config.yaml
model: "self-supervised audio encoder (BEST-RQ)"
dataset: "acted Russian speech (Dusha)"
train_examples: 26041
n_mels: 80
hop_length: 160
input: "log_mel"
win_length: 400
codebook_size: 256
mask_prob: 0.05
arch: "mobilenet_v2"
norm: "batchnorm"
activation: "hardswish"
depths: [5, 5, 5]
kernel_size: 3
stem: "single"
expansion: 4
widths: [128, 160, 200]
init: "torch_default"
residual_init: "scaled_by_depth"
optimizer: "adamw"
lr: 0.0024
beta1: 0.9
beta2: 0.999
eps: 1e-08
cautious_weight_decay: true
steps: 4600
batch_size: 384
epochs: 67.8
lr_schedule: "linear"
final_lr_fraction: 0
warmup_steps: 130
weight_decay: 0.2
Rows from block 8, named by matrix and row number. Each number is 128 + 24 x the weight over its row's rms, rounded and kept within 0 to 255. All counts start at 0. Numbers have three digits each. After the name is the row's rms in percent of the matrix's.
# convs2: project pointwise conv (model.blocks.8.convs.2.weight, 160x640x1), inputs 129-171
convs2.0 102:125127115159134149123137119121125102115093163159140182160125136124148108159128134129120160137099133160153135108139141145136091109
convs2.1 107:120149132110103137148135111115132125121168117137150165119138167124133134127113101135148127130110154136148122142115087124122126104
convs2.2 105:131107139157176116144132193076130154134126130142135118127145127129153098126138148126124121138193106108105138202123141125116150142
convs2.3 100:119129126090130163131130065135132087092067091135138139154143140134116088098099151120115087151148143116147129135152184138130160153
convs2.4 103:111120127163091164138121100143126119142125105105160149183139148130102127132124148135124118142136178121143121137117142122127187113
convs2.5 121:121114120133154128134152153108127124129073139124142110146133120126097115106126100133132128121135083083119142130135134179122135167
convs2.6 108:136180116092087132126128138181122113105163089130137126106130125142092146164121109159128124113130131097142100109130111097135181139
convs2.7 100:155122125039098102127146108098129147150087166129182141128128110113131110124118113161098072134070112168150109194123089133117163155
convs2.8 103:130094134191133107123116109112129130126159075124144132101131137128137136165141116142112087120121047096131129132114123120124133160
convs2.9 085:137152114138124147119127121117121096151178143153115138149137126120091146177172122164101210108114108138154111151137077094119075170
convs2.10 097:137129142121140069126122105107118154118105164128087127097118103115174123083102095089096104109111129152095139142134165129142114135
convs2.11 100:135102140119122135123132141165143136093147152181079113113136105124136128120125142170143075136095131137177115092140121132152173101
convs2.12 088:117098129135111177117118130173139098116132136134088125190121145144091158143132091159135147115133139128136132097153133120145136127
convs2.13 100:110159115138148111111125104134117093135173119123114137139139115115078139156112102135120124141197134118113136135128135116118128122
convs2.14 093:135150144115060149155123122170140123113151145085137139121124121143139120141116127156132082132152135146121134107119136111130132111
convs2.15 110:132117133127112073132142120136132176094137118096127155099139122118115146193116144162105158133080142146148101135118116146103157062
convs2.16 103:111163128111065139136146126134133107133116073135131151144127130139085115092139117121150133122092122097103130117126119125114123164
convs2.17 102:121144128091109126132135101136132131105117082154099089154126139118119158148124167150151173101127085115130106085143086126131130100
convs2.18 101:131083118165146113141133137101128124155117091098142108094113106118071142107137117076122130129128154120108124146146117118129132140
convs2.19 106:115127125071074173118129135132141108096153111152129137162125128113107146113131142133151159127128101122146119155136140128152100099
convs2.20 100:127137128123155170113128111149124113125076110145124074102132160133055155165103170125115173122184111128132116079130130113139140122
convs2.21 112:135099124150127169130119128116127141162102127139148126191118138124111136148089081134132148143153124104129117110147104123111090188
convs2.22 105:144175147116093114106104107156122128137165116084141138114133160124165124140141130150137115120137146125125152084107165109136150097
convs2.23 095:142118123107156113134133104156135106153128190156112137158131128143109142146109151158099153100121085128151128127144144104154182181
convs2.24 100:135167123104131061108119184141137147130172111116125134114131129114176112144105160150110131144141113149133109142129082136137140127
convs2.25 096:108155144126068179152137145147134114174125087115123127157116129131073126140128118191165092127154120108150125132117096110151140122
convs2.26 102:155096119119124100109128084159130135142164125150138156141136137131104124135145154144133115155047155152147121142126129130112157091
convs2.27 100:150070131183146110110117113137120191104129157122138137108128114131114103107117150122124079121098099147104125155124175160106135078
convs2.28 104:153174133139132095145121135097126126102140110116050118099136084125079135084152130096126142124128123121094101166132148126135111091
convs2.29 098:157117132163147140138122187113135137116117136162107124135126145120125113101115113094171125149158111127122113156115155138167107168
convs2.30 108:128129115096100093112106141151127152110088136129130124162110133125159095098156150145185118136127111090117124083142184124148109141
convs2.31 100:117102132143138124148145124104129122109116172140125126122124126153208088093101098084126054110157121133097126120129153140145104171
convs2.32 111:128097132118168118127112151099118099131130154115097113116127152131139131132145144078175144129103159131102130104136092137140064130
convs2.33 097:108138132079105170136121146136124127152134069131131131138111174129131128142157120162133128111135118126102133112137126105145137134
convs2.34 102:149111127121135126128112159124126167142139154165148116126122132137113125137137142132118091145153098123139127125142130141126098129
convs2.35 100:114121140162145128118132132141139128071124164145113089077132121152120134099155129107161063113150122146119125125109135149112152078
convs2.36 098:132068128141129153121121073104123159169136112154117122131121130125177135108134141182110124129121106135123113098122124122119091093
convs2.37 092:115206121142116090142132112125114133120163138132130154160130125130121100116119153145142145140164151166130120164135145138139124144
convs2.38 089:102136134117117128133127112163133115137130135113169125149140118122075135150100120196151137115175102137118124138123107125130173149
convs2.39 099:125117125094139111118113097148117115143103077131135108109120136111120095096174124107151139139029169120146126085124174115151154135
convs2.40 099:111142134176138118128117119132122141113111115122145127118130110127177087105132150131122088129201178124129124134118207142108146110
convs2.41 091:132119144121119081120113158116131163135143152143108149148127161137170095120135133056101072121127137144110140135120136105167094153
convs2.42 099:141182128151157087128141163125132108134123137111141137147139118139176121165129155134065166115168111122149148154121119121135150161
convs2.43 090:120131142067138141142118140111135144096155111121144142153115100124117120116131113147124114124157040170132131164111083163114125146
convs2.44 109:134122124121100113132149130106123172146152144131156150157119153135190117125139181169163102134152103176148118110117068149111073095
convs2.45 066:138116145178145151104112140134132121125116122085100150089128116095108141131147109085125127155075175121087160117136152146113146102
convs2.46 111:122073120137186120122118100159117183125117181126134120122127116113095131146136120096109114142103174119121129156118141122128152130
convs2.47 091:140096124132137173136135174138128102128095129127135132197114162132076143162142145116128095136115105104140155134128125110140119113
convs2.48 097:129146127135126095120122093096115167117070139081110137068113103101139121119135127125106172124124114152160132136142118108131155112
convs2.49 109:123144123068158085106111148134138134133131074124125120145126137108139113093101147059143109117112078084117135152136125140135106127
convs2.50 091:129088110163110128119115147121102164114146131118150135138122150132096143115165141149178098114120141087134127126116115125123175138
convs2.51 106:145120144098121140133124109122115074119137177118121126126135126141150151134114121143144124110131126135126157069144164122172126133
convs2.52 103:160116110087146129132133159113129179146155137131135122183138128113147120111127140213122114140117070141140126108138067130119161103
convs2.53 099:133101121097084095124140176133114139127106115126151087178113144126133133155147125176101131136036118153154133096124096134124119152
convs2.54 112:121144137136113149136152117145120130151128134140159093115134122128071144149130167134117185126071097149135137099116083089129108119
convs2.55 102:143105147143103112127121164110118131103167110101102126147122152127065172132139095154133106152132151110130126105116098096141107169
convs2.56 095:123111131126131131131119133103127149151116110109105125140116112136151097095128133091150062134093143086124112123142125133129151084
convs2.57 108:137087131098127130130130093114119152134153155117115131143135130129118084102193143130151074120116091157100147161118117117110059122
convs2.58 109:126118144183113143132116168143141112114123128125185159127136147126064117130140126141144131133171130112121120138135094143130168177
convs2.59 090:134145133072131107141148118135125114159134098147141144075117108138179101117133162119151112136075187102119117152140154137117143096
convs2.60 108:131133130154104129132127156113124119127156156127121121114149096136127120137136099118186115112111152128110132131124093131146118087
convs2.61 114:152139138159142121119128104133130171145105098152136135188134139127131130129146157075106120125093076085122130152128170152139129139
convs2.62 096:122116141078087157131141147134125177150085063099143145134139119128154098108124139118127092101061132113139135077125082152119098116
convs2.63 089:100144132117138064136138118120125116137159172133125126118134118139146129141155156168119169131154121185153143120151135140147090109
convs2.64 096:132125114105116074129125098161127106149120148141151154113137158117199086087150172131113122121108141133099104145139123147148101120
convs2.65 109:129119129155149150146167114119123111104152099157143128125120126125144155118125149152090102137158114108116132130123141147137129082
convs2.66 088:140132141121116110119122125121154106157156123132156142148135129133105123145118119167090112142126110108124137126145156136155118144
convs2.67 103:092164131086125146127122126160129103117103163127173133101123118134120126100090102168111149105135137170141105129132136115131164124
convs2.68 090:138117104080133135125100128159134129123158166163123133144134138107108138166145153147126146148111110117130130110142175132139072109
convs2.69 105:156171132131120124111125149096114119119147120091128124149121161140142165159136139124130143122183118136107149153137133108156108147
convs2.70 112:170138130132146156122117125169136086177136147132148139132132112154111151133141150149068117131148107110119125182118117121151167086
convs2.71 116:119118127128170106118117129148118144120118153116143115151127157133055125140135169178115141151156166116134132114130172148135168133
convs2.72 100:134136125125089147128117115154142130130098082126119136127127135131150105100118134176123117117144152119128141116120146120123129151
convs2.73 098:134104108101164070105130141123132207101137131116088092114121091108138091111116124124138131131138112143124102121121111199127116105
convs2.74 098:115137132154145111119115134107136111119122113083102167124144122116174058119141097061104133125077099138111109181137121134097141154
convs2.75 094:088093142123116155118135128111114126136114079125118118134133109121151130090133131120113161140097077128114148100115084143121080157
convs2.76 111:121127129162159156131127124087135076120113106119156139143131097124163104108116120101114124139121152095113113150122107152124125135
convs2.77 114:119118145107111172141123143102122072151101070142121123109118137137139136151083110101112113114145098111128140159127125122130146109
convs2.78 101:129153128091114069133116118149139140085091173106105126088127129121140095123144155111166146129154184151113137135140183146129152128
convs2.79 090:130095126132101140121130133138128100111103156113107146131145117142134119111121102136125109123127141117152118135125099130096112100
convs2.80 100:127166120075122125124121110130125124123105171136102131124120123118146117163072124117118123118163169161135123119123165118131162123
convs2.81 081:099177170109123158116137131164164111168144159103161126123151143139126102125123138183155079139163133149126137130160130133156104119
convs2.82 075:109134086117112086128134096142116177109114104109121145122114118129151143125084128073157062090103167108121129135111135126129154119
convs2.83 108:106119130158098149114111113132140108126140161117117127148117152131146128146129106173129155128125086151176130095119074116123067173
convs2.84 091:094122136187155105125109128169120124100139107150114133157138149125064124127086140127113133137163126074110146118126148164129146123
convs2.85 099:100172137160151120121120107101106146138162097108099102117117107132159114114140097094115116128133124124115128141119152145139063125
convs2.86 102:104124135075130127134133107140122150086107128096138095170127110118130127146097113137180137125074152099113127068135049135122134111
convs2.87 103:142098125148129120128154114124127124124138146179152132099139136150130096136152141164106154131069151151174132143130087104099119142
convs2.88 086:119118111103158116136148099115121122109094136115093099148126130129114137129143119151134116127177119137131130129119100153116123131
convs2.89 107:121113126149160111129113184110134162139163121101170153134124132099129139096152161109154116127131112123105118134115102150102100130
convs2.90 098:139130132081115152137150099124133174140144158103115108141144098136128113105139132145128097121118074142136126145138055135130126125
convs2.91 109:132162113112078120123128079153131107142107122125115160093121129140138130095121115139131111121125188147152136095120182133139136107
convs2.92 097:123163143107118087133144111135135115131116146132094116139136128123113151110091095131111108118099142177120133128144150148143151166
convs2.93 094:105131125124099124132148121116134131119118145079104130137112072121072124088150105140138086146142131166156128165128156133148172118
convs2.94 098:127131148095104120134128143129126126078098090106098131109138127141203120147126152109120099114101094090144138158114107130117103138
convs2.95 099:113135110117138133114117125137118112164125124121154130148118160115167108118121141167150136117135122144133108057121180119106106137
convs2.96 103:169114134149130163121138155145135112137106165118097141113135124134128106126126110155068133145099144143143100156118117099139125157
convs2.97 106:111135131108118053126118117155126126101135127074103117098128137123057153098140110095176129129100123125113144124119130133132138150
convs2.98 116:105135127161153094114123117132129088116090119130107107135126075139113151143131142066062128123133165142124135144127161170140121139
convs2.99 057:130114112173123193137123119130120109114169142126125130158121115128118099143179124162134115102162136122149112132133151131099117148
convs2.100 110:107124130144122122126125167156123126117120178125122162152131123142085172131156107169120163134128118158150142144126126143130127111
convs2.101 098:130080138139153119139122122096129134161135126119136129111134096121153149142137146115121178145085102085123133120131108117119132101
convs2.102 099:120161136114124104124128107117118100128187123147063149114146101132095151186109121147148128128147152164129121128133127146136136108
convs2.103 110:121160130138117135123137142127126151139151120068139126068122123116193125089166108132147131123168098142114127098115127126135106100
convs2.104 094:122141123094100154146133113140123100127142127129132110119139097130160162185142143090161112121089108132155145095124149105147099099
convs2.105 099:140139110064128109116117167136115155131129108128115093086136147126062131093161141141191158128119106122138108085125112119124098129
convs2.106 101:105151131047075123132154126121125138119131127114119147099139089109148077101117116116143137139113158134137124146114085125137111126
convs2.107 094:119188126161154091122129124130132131112144155092129176142139161118095125137079129090142140122173148170128123114117141157125114121
convs2.108 101:125136125135131107130140121159125117131141205114154119133133153133139117112172132138136140119115119115105108157130146107150150154
convs2.109 091:114095122154144152126126126157133151112140147175096140133143110140140139130144136158140152137171139126130113057136109117138118115
convs2.110 108:128095134069109124127125112148126110105135186110096129111134171117051123160098113122128136135062135128137118165109162136127144143
convs2.111 100:137091139101136087104128102124141127120131126148138147139138139134109119141134112132121143157161146154137119194116163128117199132
convs2.112 111:126175131111134090136124130182136087133087093126092094131138147132134124129076168104146141137114163052109131058139170116133132149
convs2.113 096:108083120083104161134120089144110141087119114129114097113131146105117121152142113175172158150101088107159110097135111122130127158
convs2.114 105:119127112134152127128130141126121116099099113138132135126123166132151137135111165120107149127059095117133084140135121155121128062
convs2.115 096:152087128126107153122136129128134137125157112093109141101124127137113140129155135155139147142109135103148132091121102141127131115
convs2.116 102:151104134183114129134105111123123095126157128153111132126135130134075154149139140110084133123086133101122118178121119095139108143
convs2.117 096:155115128151157165115137172118121094101124117156135145133117125135115174146127137132051130133146170152149119149123116117130127142
convs2.118 105:127118122083096121120120163120134140127180080140097078113126127135114096132149137112218153127115134092129125101124094106126048148
convs2.119 097:121153113113103112123114072163137112164121123130096108147135131127099116107094140083150102127141144081097117126130093106140094167
convs2.120 094:086148115149123160126105139139125143142126077109121101106131101112097138129173112104120140156171117114138132137137141140125158121
convs2.121 107:132122130136136108112110116142123132131109168135124114115125163129129083116144099074116153143125202145114113129123204121152162121
convs2.122 110:126156124065124114114150149127136187127153122134065125119126119128141098111112110136111147126125134127130137159161126152133128126
convs2.123 100:124124139134128128108118124088128134106077119148130137154139119131120119156112142148112154131155093160127126129127136169116120075
convs2.124 087:150156122100078132133135158110132107167153156145138138159115118140071141152111112144163123107067058135148138116115141144110117115
convs2.125 093:133128142113121139137140124114139158070110135138140090133135142131127149126121132118133071120141132129139157097120074160141151110
convs2.126 098:127119134193125111124100102159125151065145090114114142138144123124160105087148124157103123134147115129123125147120210128145186118
convs2.127 111:114132141222137113116106166141131104116123134160097119111116118140124099095175102132135149127133130121085130124133135114136149129
convs2.128 094:106148114125115117118099150158136193129167158089138147105121144094126143100104087136144118122119161102104115119154088121143121095
convs2.129 093:161107107142130145137123131134135180151168128115110163149132139110162125084147101127107069128103129143134096126135156133124112154
convs2.130 116:123113120152133042143136110126129175117148125125145090126129122145114158118129143114171123118151121127099165096130095135119139081
convs2.131 086:122139116141170130132116120122117151127080146121115125104104089116128157122092102154107179107103210185123115118117112146100112138
convs2.132 104:138121124135111119116082137132127135108155115144086140161138130136146118101128131128127144112093117110140134111136141144132122153
convs2.133 074:128133169102137094131173125112160131103101127121130128139144134137160090122115180128122139159102097118114125123137146131147123153
convs2.134 109:134088117163133166129129165114127095142135125135148138127124127115085124133156101111178087121138070136135135097105078125122083147
convs2.135 105:116152136148119134120114082175112134134138124137157111113131145120152099148133125131140171155230194102120115123135105118149134159
convs2.136 095:123117120099130107123130137097129151116129140100130143147119077118112156145121096114166097136171137142119127138134152133139135128
convs2.137 097:147144122111104101116113149118126100135106139134124124096120136143117163127136133102127110116078151141130121130123109126131094144
convs2.138 106:122138127082144086140130148117127101142092127128114116095129121126167120132132156074161160132125118154130142105123170130112073100
convs2.139 106:124134124174169139101096132106129132147091083113111107105119119110112165121100112143100115146166163123097116140110160137122152118
convs2.140 089:146150127131109088147136149116123203165126100138110117109114097133199126069099129113115091115118080116103148135133101148132089118
convs2.141 080:129108076098136106111109150120081149091147103125150118147100125118132091112139144047136084086119126125092131137110135141111079139
convs2.142 085:135160129196107107123141147117132135138203184120150154123130124120155129145172121116123109108086138150115104122118126123114110144
convs2.143 097:133101133124118114117127115157123130125102116133143133118130134112149145142125165150064148133126096116136120159144112150136131091
convs2.144 106:145099130101136184121121100135119119127091201111184127101128134111131123144111112158117064128111174151155120158138120113120195152
convs2.145 104:155125140154150148115119118119128109105125114120142133066124113124126115110118106116136099122105102090135146139134162127142159128
convs2.146 101:123106128146126147117113095126129137190121124145141136128117122132097127087133096099117114125146177130101151125116142141129134173
convs2.147 090:110160138104118164148134093155131116112119124115109109101142134134198100110119156149123124114197107083116121124127148133141099144
convs2.148 099:125156135086116164105104129172121107145133083157148122092133119113079105138166143142140181152159152105142127136134144131131149135
convs2.149 118:131150123125153110126107132111127121141125107103107100148137101131151166128105123120157127125190138156102133160132207128119185121
convs2.150 103:131092125140107146132122133147144136109107114137162120140129132115080115100172106129134157129088144122127144147131139148123145130
convs2.151 105:136120120120132105139141131107129107132120150112137139140129150140152082079139157152143105154202151153129113088137147147122135098
convs2.152 089:152152122064127086126118098153140115113132153152130133125120171125093119176125147097141188137057150117124139089132156094129086129
convs2.153 094:137133133129133131109137096120124141138163095138121158123130133121115128108145107129187104109103140098123133140134200104123132151
convs2.154 102:143096132148115154113120125098123080119158170163137128080138138121144125172125105131115141117112140132149130119124089117131101145
convs2.155 092:131128112134108157123124078156120086138095166128108151126133096118098114118087116125068136118135137125113134181146181161128167146
convs2.156 101:153107126182132063136129148149141088119141155149118177152130129131104144107177157096098146135090133149104117128139127129126143137
convs2.157 089:117108121159138132118141160123121150102180118098121119144129146120093172122143108079183088109187109111122118105122125097116143134
convs2.158 100:162073120155103108121120129130125145130107119137156134154121217113126120145113174150159083139156139120122108074129104125127122122
convs2.159 103:134090136202134137135131107137126141103143094154161134116127154119103132127170152139112075135187103110133104101116125089136164223